config = dict(
    model='multi-label image tagger',
    dataset='Sentinel-2 satellite tiles (TerraMesh)',
    train_examples=145000,
    image_size=64,
    crop_scale_min=0.5,
    horizontal_flip=False,
    translate=0.12,
    rotation_deg=5,
    color_jitter=0.2,
    cutout=0.4,
    arch='swin',
    norm='layernorm',
    norm_position='sandwich',
    activation='gelu',
    head_dim=32,
    fused_qkv=True,
    bias='none',
    qk_norm=False,
    parallel_block=False,
    moe='soft',
    num_experts=32,
    moe_every=1,
    expert_mlp_ratio=1,
    slots_per_expert=2,
    shared_expert=False,
    patch_size=[4, 4],
    conv_stem=False,
    depths=[3, 3, 3],
    widths=[80, 160, 320],
    num_labels=9,
    optimizer='cautious_adamw',
    lr=0.00099,
    beta1=0.9,
    beta2=0.98,
    eps=1e-08,
    grad_clip=3.0,
    ema_decay=0.999,
    steps=12600,
    batch_size=256,
    epochs=22.2,
    lr_schedule='step',
    warmup_steps=250,
    weight_decay=0.2,
)
Rows from block 6 of a small multi-label image tagger, named by matrix and row number. Rows with one number within an expert belong to one neuron, the router's apart. Each number is 200 + 40 x the weight over its row's rms, rounded and kept within 0 to 999. All counts start at 0.
After each expert's rows are labels from the 100 images, of 14848, where the router gives the expert most weight on average: "patch colour" is the nearest of a few named colours to the mean colour under the peak; "strongest on" is what is common among them. Only what is clearly more common there than usual is listed. The data: Sentinel-2 satellite tiles (TerraMesh).
# router: slot weights (model.blocks.6.mlp.router.weight, 64x320), inputs 0-159
# up: expert up (model.blocks.6.mlp.up, 32x320x320), inputs 0-159
# down: expert down (model.blocks.6.mlp.down, 32x320x320, transposed), outputs 0-159

# expert 9
router.18,157,156,164,234,165,214,169,185,193,176,253,227,214,232,186,169,174,238,132,189,155,173,145,223,207,248,242,259,238,234,183,205,238,249,254,191,218,213,201,117,141,162,156,204,167,181,189,170,159,254,182,208,151,233,163,229,177,171,233,221,167,162,259,170,201,217,240,183,153,230,173,216,148,113,147,234,187,205,163,266,165,188,167,247,176,164,209,216,252,196,159,255,155,224,184,265,270,152,163,194,274,239,209,137,249,155,236,243,224,224,274,161,162,222,169,223,264,190,169,180,293,249,241,189,224,231,172,223,175,244,138,189,196,162,224,174,180,175,152,220,133,144,171,233,204,239,96,258,221,190,252,228,141,250,223,192,258,156,182,213
router.19,250,204,280,209,283,195,193,257,196,248,152,179,195,143,238,180,294,170,236,211,234,211,165,237,160,143,197,175,116,211,181,158,204,139,223,181,210,191,193,194,229,229,298,229,250,209,197,220,284,189,238,162,249,151,267,211,181,130,82,224,177,223,162,180,188,165,179,222,216,136,226,141,285,182,240,165,221,173,252,130,178,181,261,169,193,245,237,168,198,249,281,206,245,215,185,148,160,236,246,145,151,145,200,239,208,207,198,172,212,157,178,275,204,217,278,211,232,223,282,251,166,178,193,273,162,234,236,137,182,189,138,172,128,297,214,225,160,262,272,116,194,201,218,165,169,185,191,160,203,182,118,235,180,180,90,212,226,217,212,138
up.0,244,179,279,216,261,194,204,247,206,306,154,162,189,150,242,241,297,207,188,255,248,248,212,197,183,166,153,203,157,171,236,180,168,155,207,188,207,199,173,183,166,220,232,191,226,259,234,220,293,187,201,200,255,186,276,140,174,151,134,196,201,225,138,238,217,176,123,250,233,152,196,139,259,190,230,206,242,171,207,186,222,171,297,183,207,222,217,210,127,211,240,146,227,178,163,134,189,225,272,148,179,125,191,241,203,209,235,199,238,125,183,273,217,196,211,207,176,188,275,215,204,219,151,238,207,233,245,191,242,145,157,201,200,294,189,200,206,253,281,150,175,232,233,132,174,118,186,152,217,188,157,209,171,189,101,207,216,290,180,184
down.0,156,202,195,186,139,166,219,179,238,146,146,228,187,276,269,150,180,223,209,136,206,214,264,250,165,222,229,181,242,245,198,219,163,220,234,147,192,243,193,302,205,200,209,229,209,246,180,138,178,196,235,193,363,205,230,211,173,221,250,227,192,265,134,236,141,188,221,150,140,219,189,251,194,239,206,220,185,217,211,186,253,178,136,228,197,205,190,175,220,206,201,216,222,234,165,158,203,247,178,202,252,180,244,193,144,239,167,202,216,237,164,213,174,210,211,238,171,220,148,230,167,142,185,213,237,173,168,263,196,201,130,87,260,197,160,189,254,162,148,160,188,162,206,214,227,228,228,184,201,254,223,124,237,154,229,208,203,233,233,240
patch colour: brown
strongest on: crops; built area; trees; main land cover: crops

# expert 18
router.36,176,192,133,242,255,173,175,198,215,220,139,240,170,222,232,162,155,189,208,174,236,129,194,230,193,139,223,233,148,233,135,291,195,266,251,167,226,211,142,158,224,262,257,204,288,135,142,213,221,216,224,182,197,207,189,183,217,162,183,221,170,175,193,219,216,232,216,290,187,155,201,139,179,198,238,169,180,132,114,219,232,179,234,213,186,229,280,179,125,192,253,247,165,241,171,183,245,189,149,153,304,199,285,130,192,201,209,113,206,240,140,165,214,212,191,205,176,181,138,219,190,248,251,176,203,138,251,246,166,261,221,170,201,196,198,178,224,224,170,132,233,169,235,212,132,226,209,231,202,187,127,191,122,171,242,96,182,127,220,283
router.37,192,202,139,229,278,178,174,160,218,223,131,241,158,193,200,139,149,208,141,186,222,143,192,210,184,139,228,261,206,248,114,294,193,272,255,215,219,243,130,153,180,194,246,177,309,160,148,231,233,206,247,193,209,184,198,191,145,180,198,190,220,186,246,168,234,236,247,281,190,189,152,147,156,144,268,158,236,141,116,166,192,186,223,228,154,200,268,151,185,244,240,242,144,221,177,225,215,232,152,141,268,195,287,143,254,140,174,137,195,265,171,154,148,207,196,245,210,204,152,267,225,204,271,157,192,200,266,227,179,269,164,196,192,215,192,160,239,208,166,153,185,170,189,202,132,183,139,205,235,180,116,123,189,183,202,115,188,119,263,245
up.0,234,163,205,194,228,208,224,223,153,213,190,216,139,92,142,197,210,147,153,255,195,235,193,150,205,163,210,240,189,166,200,190,233,203,183,201,191,176,213,183,88,170,199,197,222,200,232,248,204,233,144,237,141,165,252,177,208,219,221,207,274,89,302,83,238,189,222,212,226,248,192,164,182,200,202,263,311,221,189,168,145,214,263,145,193,163,187,207,177,210,204,197,245,195,214,235,228,217,213,161,227,159,198,199,240,164,173,185,204,230,229,167,108,174,194,198,321,192,215,196,187,183,184,214,101,195,242,170,192,190,185,277,230,178,222,255,254,120,139,166,183,208,52,159,177,153,178,204,254,279,200,207,177,217,112,187,181,152,222,190
down.0,207,225,200,168,186,200,176,226,208,205,238,133,214,170,148,149,179,149,192,211,180,170,125,190,189,198,272,226,175,158,176,167,173,241,205,174,190,193,211,131,254,181,193,213,186,114,94,217,129,228,173,200,145,248,223,111,254,152,193,178,228,197,204,213,213,217,200,260,232,225,183,161,137,226,187,253,180,219,191,185,158,191,221,209,254,187,260,259,209,150,174,248,181,182,148,247,169,161,174,200,294,144,171,222,177,227,215,141,140,203,204,193,229,206,211,142,139,211,195,194,177,223,252,131,149,252,222,184,188,167,258,281,247,153,201,225,158,265,120,232,227,194,195,142,137,235,222,286,184,170,221,178,178,174,254,102,221,145,190,135
patch colour: black
strongest on: clouds; trees; main land cover: trees

# expert 22
router.44,261,192,219,195,296,194,229,224,210,264,151,165,188,158,201,176,245,153,168,210,185,172,197,207,203,154,187,199,140,190,175,145,271,141,197,229,215,242,168,205,230,197,246,216,190,198,150,241,226,199,262,140,255,205,204,207,132,166,107,224,214,274,144,160,186,162,173,213,232,166,163,139,228,93,218,122,188,192,242,128,147,178,255,176,145,239,236,229,180,328,272,213,228,203,179,182,129,226,224,168,133,176,191,234,277,164,175,186,219,188,194,241,167,255,207,254,231,190,266,316,182,198,223,201,182,264,239,123,217,197,149,169,115,250,229,157,214,208,241,114,148,177,233,186,194,176,149,203,237,210,170,188,213,210,129,222,235,234,204,154
router.45,222,215,240,159,285,159,220,204,204,253,137,148,168,122,191,183,257,193,170,231,265,177,222,193,224,139,205,173,140,142,180,219,203,178,168,200,219,247,147,197,243,236,264,216,234,188,112,277,253,186,286,190,249,171,259,152,173,219,158,237,229,237,156,178,189,176,204,242,259,169,196,136,256,109,179,139,194,182,240,164,133,203,279,190,155,229,226,262,174,263,261,209,200,229,179,187,175,240,246,204,213,146,178,196,249,149,204,140,169,177,135,259,180,224,243,260,212,224,257,255,195,192,189,175,140,215,252,157,167,195,164,138,158,229,217,186,239,234,221,137,185,233,250,151,154,237,160,213,221,179,158,196,233,195,156,132,194,168,162,226
up.0,198,167,204,233,144,303,162,203,188,171,223,243,227,246,266,219,190,211,229,222,198,232,161,224,184,275,152,227,222,280,192,189,208,224,280,186,224,145,241,178,180,207,158,180,219,233,295,162,178,202,169,224,51,255,141,194,236,135,194,249,125,215,218,258,213,230,162,202,152,264,216,248,187,255,263,198,138,194,167,200,291,209,163,184,212,192,224,162,209,188,168,208,181,231,221,169,231,117,185,209,177,244,300,147,178,218,233,230,256,185,251,140,250,174,199,149,166,176,146,178,226,224,229,227,296,206,132,225,208,197,202,304,193,197,153,218,178,226,242,198,228,187,157,278,172,161,201,194,241,220,239,201,141,190,214,242,209,233,190,190
down.0,211,189,220,258,154,235,187,238,195,247,157,200,256,197,255,199,245,162,164,219,248,230,225,207,172,201,123,180,273,237,203,229,205,182,265,229,205,162,135,123,159,177,156,190,287,210,290,206,290,186,119,205,135,128,214,180,185,266,180,244,229,194,278,169,230,198,188,254,189,166,208,257,225,172,213,213,193,197,138,263,274,212,185,240,197,120,247,167,173,173,202,213,181,155,212,150,179,201,191,178,231,201,271,239,205,156,188,177,193,158,169,227,198,175,188,172,210,188,239,151,179,219,158,258,248,196,190,171,159,220,295,317,117,217,231,250,185,211,227,183,207,168,144,201,175,162,139,146,249,186,179,227,212,213,163,213,187,236,249,212
patch colour: pink; orange
strongest on: main land cover: rangeland

# expert 20
router.40,188,224,197,222,237,181,205,218,184,198,150,148,183,226,253,200,216,184,244,196,152,163,132,254,204,207,174,211,157,241,182,146,181,168,230,179,186,268,132,195,233,263,158,228,199,196,167,180,181,238,255,141,278,237,148,212,214,156,114,261,207,292,135,160,156,157,168,234,219,144,251,165,228,141,155,160,215,141,219,207,184,198,228,139,188,179,196,213,177,259,256,231,259,239,135,150,147,200,223,129,224,222,188,210,221,178,208,249,247,139,174,201,149,256,283,261,215,142,237,223,161,239,222,204,216,258,254,225,211,226,174,141,215,292,228,197,190,189,194,156,188,132,254,264,166,171,176,159,226,204,216,245,167,243,180,192,221,247,198,210
router.41,217,199,215,249,250,169,162,205,183,254,144,211,183,205,261,164,255,194,222,214,178,238,144,247,193,158,217,227,157,224,180,184,214,173,259,167,207,253,141,209,224,240,204,284,269,228,229,247,257,213,258,142,241,173,234,166,220,146,141,236,192,258,144,145,194,174,212,272,191,167,223,163,244,145,224,160,288,158,231,165,241,162,268,181,222,173,226,142,193,249,244,237,196,239,164,172,173,240,215,122,205,188,215,195,224,160,215,202,264,195,149,233,166,238,253,233,242,146,269,197,191,203,163,237,199,272,230,223,147,246,150,142,166,292,260,187,174,216,272,124,193,151,215,180,171,156,187,157,223,231,151,232,180,215,126,172,256,244,234,171
up.0,202,148,262,179,191,186,223,205,186,189,229,92,182,181,204,234,239,195,175,271,176,273,204,204,191,192,143,205,118,140,238,82,165,111,172,194,149,194,230,125,192,244,182,250,200,173,200,230,183,251,181,209,252,195,214,242,219,235,143,211,210,205,164,189,240,151,176,181,234,171,232,131,239,185,96,221,241,204,254,203,136,197,250,211,241,207,75,233,205,184,200,183,206,226,198,149,193,222,261,175,206,210,62,299,193,185,211,288,210,142,193,227,185,212,228,208,237,280,360,154,244,200,202,285,151,263,207,129,150,175,204,184,221,248,203,214,223,202,181,192,185,232,205,200,219,236,195,198,192,222,207,206,172,203,176,241,206,239,155,159
down.0,223,173,208,241,209,187,231,168,188,268,158,269,199,160,236,185,246,175,192,192,273,190,246,133,183,199,164,200,220,224,216,227,173,195,240,192,195,195,174,257,201,183,209,233,175,306,240,179,250,195,224,211,289,152,277,137,163,247,223,241,156,241,147,210,154,163,173,208,171,204,188,215,221,204,259,170,183,166,216,182,269,224,202,204,167,249,231,149,139,226,224,152,198,227,239,171,252,206,207,199,180,106,258,170,168,226,188,192,211,170,267,245,152,169,226,228,180,132,143,224,196,197,129,206,261,169,160,243,274,191,141,117,246,214,198,164,229,177,268,212,172,201,213,143,178,128,231,153,252,245,236,148,200,170,152,237,191,297,192,182
patch colour: pink
strongest on: clouds

# expert 12
router.24,210,221,233,151,217,227,227,167,272,200,167,169,179,155,215,247,228,226,186,145,162,186,228,157,198,171,142,147,167,151,243,298,220,180,161,179,211,258,155,271,198,215,202,154,257,207,172,230,169,169,258,224,198,171,216,148,154,209,260,198,231,259,190,318,153,228,157,232,230,176,172,260,182,180,273,170,232,236,167,215,190,207,227,183,160,224,175,221,145,255,215,173,192,197,177,169,161,204,247,253,223,172,194,217,142,249,158,249,148,196,145,124,265,240,148,248,138,133,226,269,192,161,172,163,156,142,213,267,206,175,116,250,234,218,168,147,234,208,125,156,116,156,196,164,202,158,217,163,143,173,273,192,227,215,160,138,197,130,267,245
router.25,208,177,214,163,209,218,249,186,269,181,162,197,183,218,182,198,245,175,215,194,177,250,211,138,187,219,201,179,190,180,274,185,216,141,207,231,178,215,177,220,215,211,240,211,254,224,175,235,201,200,230,224,158,220,199,215,156,248,245,212,238,252,250,373,178,208,165,215,200,211,146,192,141,153,228,96,284,243,167,151,162,198,216,245,239,219,163,211,230,254,194,200,196,184,255,188,207,232,211,231,201,210,258,222,175,231,141,261,175,210,140,164,219,201,171,192,92,162,244,282,234,204,146,175,143,204,165,241,188,192,94,252,186,212,130,160,208,255,218,156,109,184,137,196,173,180,222,184,134,177,216,184,221,197,176,190,198,149,282,207
up.0,225,165,211,230,210,206,223,240,193,233,241,233,211,182,223,187,201,194,217,254,263,206,207,145,197,206,238,200,196,179,174,199,151,258,187,223,168,111,247,176,225,205,227,203,204,226,231,214,291,138,204,149,217,197,265,187,228,217,117,211,120,196,165,191,232,190,220,228,177,190,177,154,211,175,184,182,145,99,207,169,275,215,212,183,217,256,279,195,204,192,244,178,209,272,274,190,255,154,171,169,136,175,261,145,215,186,234,94,216,171,218,258,195,181,277,196,201,298,140,170,218,249,203,281,238,186,170,112,234,198,203,138,188,167,209,213,169,191,311,225,198,246,267,122,192,252,197,276,232,183,107,243,185,201,221,238,185,247,180,171
down.0,215,206,189,159,201,203,198,213,213,248,325,187,251,210,159,147,159,201,194,287,185,229,216,208,211,265,218,221,231,158,189,102,198,260,199,225,190,105,272,119,161,153,207,194,124,172,194,230,118,221,194,162,123,207,229,151,170,206,131,170,151,221,195,182,203,228,180,207,189,206,181,131,199,161,157,220,176,203,222,167,153,197,169,182,228,199,167,234,220,236,221,147,182,176,257,243,206,143,122,225,166,208,200,217,240,219,176,160,179,137,264,247,163,205,229,176,155,196,207,207,223,231,240,187,199,220,201,136,212,156,166,241,170,134,217,190,187,168,195,243,185,242,214,180,186,220,203,289,231,219,222,216,174,213,263,317,197,238,174,111
patch colour: pink; orange
strongest on: bare ground; main land cover: bare ground

# expert 26
router.52,203,224,246,222,167,193,168,234,211,231,175,188,217,225,272,258,249,193,197,205,133,205,131,237,181,228,131,164,203,260,258,158,236,124,226,209,185,227,166,247,229,235,126,216,171,272,241,126,191,219,214,175,253,186,151,218,213,119,166,194,197,262,149,192,149,166,172,193,208,180,196,257,215,209,215,203,211,180,203,174,257,167,207,158,222,181,150,162,164,195,185,154,200,219,158,169,136,176,234,135,175,219,172,219,271,183,210,313,231,122,213,222,194,242,199,174,232,90,222,196,217,208,150,201,251,226,180,227,268,199,209,150,216,290,208,209,195,218,265,205,213,131,245,267,240,103,169,172,238,251,277,203,166,223,133,234,254,281,205,168
router.53,218,229,242,221,169,190,151,217,219,200,167,187,237,240,265,253,226,182,197,171,149,204,142,244,178,233,124,166,196,259,242,151,236,118,242,203,217,258,169,228,222,239,131,234,178,265,236,136,184,214,228,142,273,171,154,222,232,129,159,207,189,262,147,187,151,173,190,187,225,186,226,262,226,167,212,184,194,157,205,189,245,175,190,159,235,193,157,170,155,202,191,170,196,215,150,135,138,180,251,149,177,232,158,219,219,182,218,290,235,119,222,221,208,249,212,191,208,110,216,196,221,214,140,200,246,237,197,237,257,217,195,161,226,285,210,210,187,216,264,203,198,139,229,257,228,78,174,144,209,242,256,211,175,217,161,234,244,287,192,167
up.0,187,179,215,146,217,216,185,201,233,228,212,211,169,153,200,215,211,272,232,162,240,198,210,184,233,135,222,211,165,153,171,253,132,207,144,283,203,136,200,186,178,219,249,222,236,176,215,224,201,205,161,231,170,168,245,170,236,230,243,177,233,143,214,280,203,267,211,221,210,184,233,189,196,296,216,221,264,254,196,268,182,172,239,226,249,211,209,211,207,132,187,190,121,185,214,190,227,246,200,216,227,151,215,213,136,237,268,198,171,227,129,159,241,142,182,149,125,209,212,150,203,133,185,203,124,150,256,195,144,166,267,295,215,191,148,195,210,317,137,182,237,234,160,146,177,207,277,203,136,161,187,229,162,127,164,157,165,153,215,244
down.0,232,194,260,235,161,211,218,260,201,215,180,229,248,153,228,269,235,164,200,201,215,230,237,162,237,213,144,176,201,216,215,185,246,180,191,229,260,168,199,220,210,229,234,206,179,264,226,176,271,156,108,189,157,158,244,203,263,171,176,179,154,120,214,197,192,188,157,168,178,218,243,207,267,271,222,251,197,175,193,228,228,250,211,160,232,175,146,188,173,143,216,137,199,219,198,145,194,186,212,199,124,168,218,228,154,243,200,252,256,122,185,246,268,194,229,133,160,217,189,211,127,200,159,249,199,230,172,204,231,178,278,239,149,246,163,255,136,278,291,205,289,189,189,159,213,173,237,210,133,101,207,243,207,245,175,267,213,255,178,185
patch colour: black
strongest on: trees; built area; water; main land cover: built area

# expert 6
router.12,196,216,208,234,134,179,213,192,238,184,215,180,208,225,190,180,169,195,264,169,215,129,231,185,209,213,233,145,217,201,171,199,152,251,212,174,223,204,198,257,290,221,242,223,143,218,139,172,197,181,213,169,240,228,199,220,218,217,211,216,140,216,134,256,157,216,197,162,183,153,247,203,234,251,182,175,116,158,244,237,194,201,174,185,209,230,226,258,219,183,218,176,191,224,198,158,198,152,156,267,179,223,170,179,122,268,202,181,183,177,209,255,250,206,221,194,155,220,127,220,129,223,193,158,271,174,123,209,228,170,261,134,166,132,181,219,190,264,227,253,261,217,278,202,202,271,274,235,127,118,201,201,245,162,260,255,144,199,134,234
router.13,195,202,183,169,138,207,145,244,226,147,234,139,210,238,181,236,159,193,234,158,136,159,164,244,206,223,165,151,188,203,166,186,197,212,148,210,193,203,190,156,251,230,163,263,160,139,157,152,125,246,171,173,212,266,144,237,259,131,237,181,201,210,159,249,214,194,191,144,243,172,245,250,176,261,159,243,163,206,202,221,171,171,180,214,261,184,136,255,183,116,209,182,146,134,149,212,162,202,174,206,229,226,138,217,166,245,250,262,136,176,158,155,246,219,174,144,152,164,178,169,208,223,242,144,212,225,190,233,180,190,274,161,261,169,155,252,196,277,153,243,256,201,243,261,255,233,227,231,153,170,243,199,189,181,266,231,207,154,190,219
up.0,190,174,208,225,258,182,161,207,168,193,61,218,167,191,258,206,211,225,133,179,213,200,184,192,199,123,189,180,179,252,201,290,265,179,213,194,221,238,130,212,175,221,287,172,298,201,214,210,258,197,219,195,210,149,210,192,166,178,197,197,222,144,197,105,198,253,218,254,216,194,170,194,220,137,277,198,230,194,179,163,255,192,244,242,136,205,245,180,185,256,219,227,230,196,179,152,199,292,228,171,223,180,239,195,279,134,219,195,202,257,147,180,159,189,182,248,274,206,225,195,273,151,186,231,169,172,265,260,156,254,171,195,187,264,193,161,250,167,195,125,189,146,183,184,200,181,159,119,274,251,103,190,194,224,177,133,256,200,250,235
down.0,175,129,214,185,199,183,205,186,198,194,196,208,170,185,227,196,194,177,163,197,203,138,266,199,166,197,181,194,197,189,196,204,148,260,196,204,169,203,209,213,139,239,165,240,194,199,134,200,178,210,258,250,265,225,192,182,140,270,206,207,189,251,96,151,196,126,191,208,233,182,130,198,199,269,164,133,110,150,203,154,207,148,209,192,172,179,218,231,156,261,188,175,201,221,267,188,261,203,188,207,225,191,213,185,228,215,171,173,174,168,197,209,191,207,223,267,161,201,164,225,244,222,204,170,232,216,182,172,215,175,114,88,263,190,216,168,243,116,205,217,199,236,291,192,184,205,262,225,265,260,224,109,182,184,252,188,192,213,153,219
patch colour: brown
strongest on: crops

# expert 17
router.34,224,249,233,189,175,252,177,229,212,140,275,111,212,237,164,225,165,148,148,185,141,241,161,213,154,240,162,149,254,240,234,115,246,139,199,188,198,222,288,193,205,176,161,181,151,250,221,157,186,218,241,162,221,178,168,281,181,157,121,150,180,252,172,185,250,204,214,140,169,221,183,252,219,165,177,153,159,279,245,140,172,201,156,160,227,236,117,168,259,233,204,146,245,165,160,199,140,195,221,173,144,281,130,260,237,156,164,259,232,153,224,230,200,221,211,192,207,197,252,200,224,217,215,224,233,229,150,155,205,167,141,174,173,264,161,235,207,164,238,263,166,196,219,256,253,197,145,192,260,242,226,178,245,220,203,266,234,258,223,126
router.35,249,264,205,175,208,231,174,247,255,130,213,171,217,241,236,233,204,189,185,203,127,203,185,250,149,207,143,185,176,206,170,176,211,144,210,273,204,209,218,158,137,213,156,205,253,163,221,177,177,225,181,147,245,165,117,273,192,145,138,115,250,211,199,131,293,204,197,160,232,201,137,207,189,183,243,202,233,271,238,104,227,199,157,225,195,189,153,196,204,263,238,180,216,120,201,230,136,221,238,140,128,281,152,268,308,171,194,253,184,218,200,175,232,180,163,180,242,170,263,198,203,172,215,227,218,210,241,182,200,192,175,217,199,278,105,236,195,184,177,242,203,215,146,237,235,151,171,159,254,245,202,173,205,191,199,225,273,233,288,123
up.0,187,183,172,190,248,194,251,248,207,192,198,210,195,192,183,192,196,192,221,220,181,194,247,207,255,190,280,285,128,175,203,266,233,229,216,187,214,183,163,183,190,180,233,222,226,139,177,240,138,214,184,237,90,245,174,147,200,167,204,182,276,165,322,248,199,191,183,292,196,204,167,138,109,217,200,214,293,207,154,176,138,196,212,199,191,196,303,220,174,190,189,234,189,214,245,248,228,160,197,192,262,224,250,152,195,206,235,136,191,239,222,148,225,190,213,199,187,164,218,176,208,255,238,179,153,209,300,230,216,187,215,289,241,176,190,231,166,180,129,190,211,238,163,209,126,177,214,280,164,168,233,180,162,234,182,133,188,89,182,168
down.0,185,173,178,236,131,279,181,174,213,114,213,241,172,214,164,273,190,218,194,183,208,179,137,183,181,218,227,142,237,216,161,155,214,318,226,176,227,142,184,187,241,264,155,191,240,102,235,130,226,128,208,166,109,189,198,304,178,204,268,239,132,226,224,187,244,224,303,154,188,125,187,228,232,179,134,211,210,212,211,221,225,216,176,240,175,197,126,200,205,180,190,206,252,217,169,140,252,200,158,201,206,226,156,209,191,197,175,177,191,228,155,132,237,198,197,167,206,319,148,203,209,241,235,233,151,211,167,207,149,196,173,147,194,119,238,239,212,213,140,182,231,231,191,207,259,320,199,226,233,177,180,238,196,231,300,255,208,162,190,244
patch colour: brown
strongest on: built area; water; crops; main land cover: built area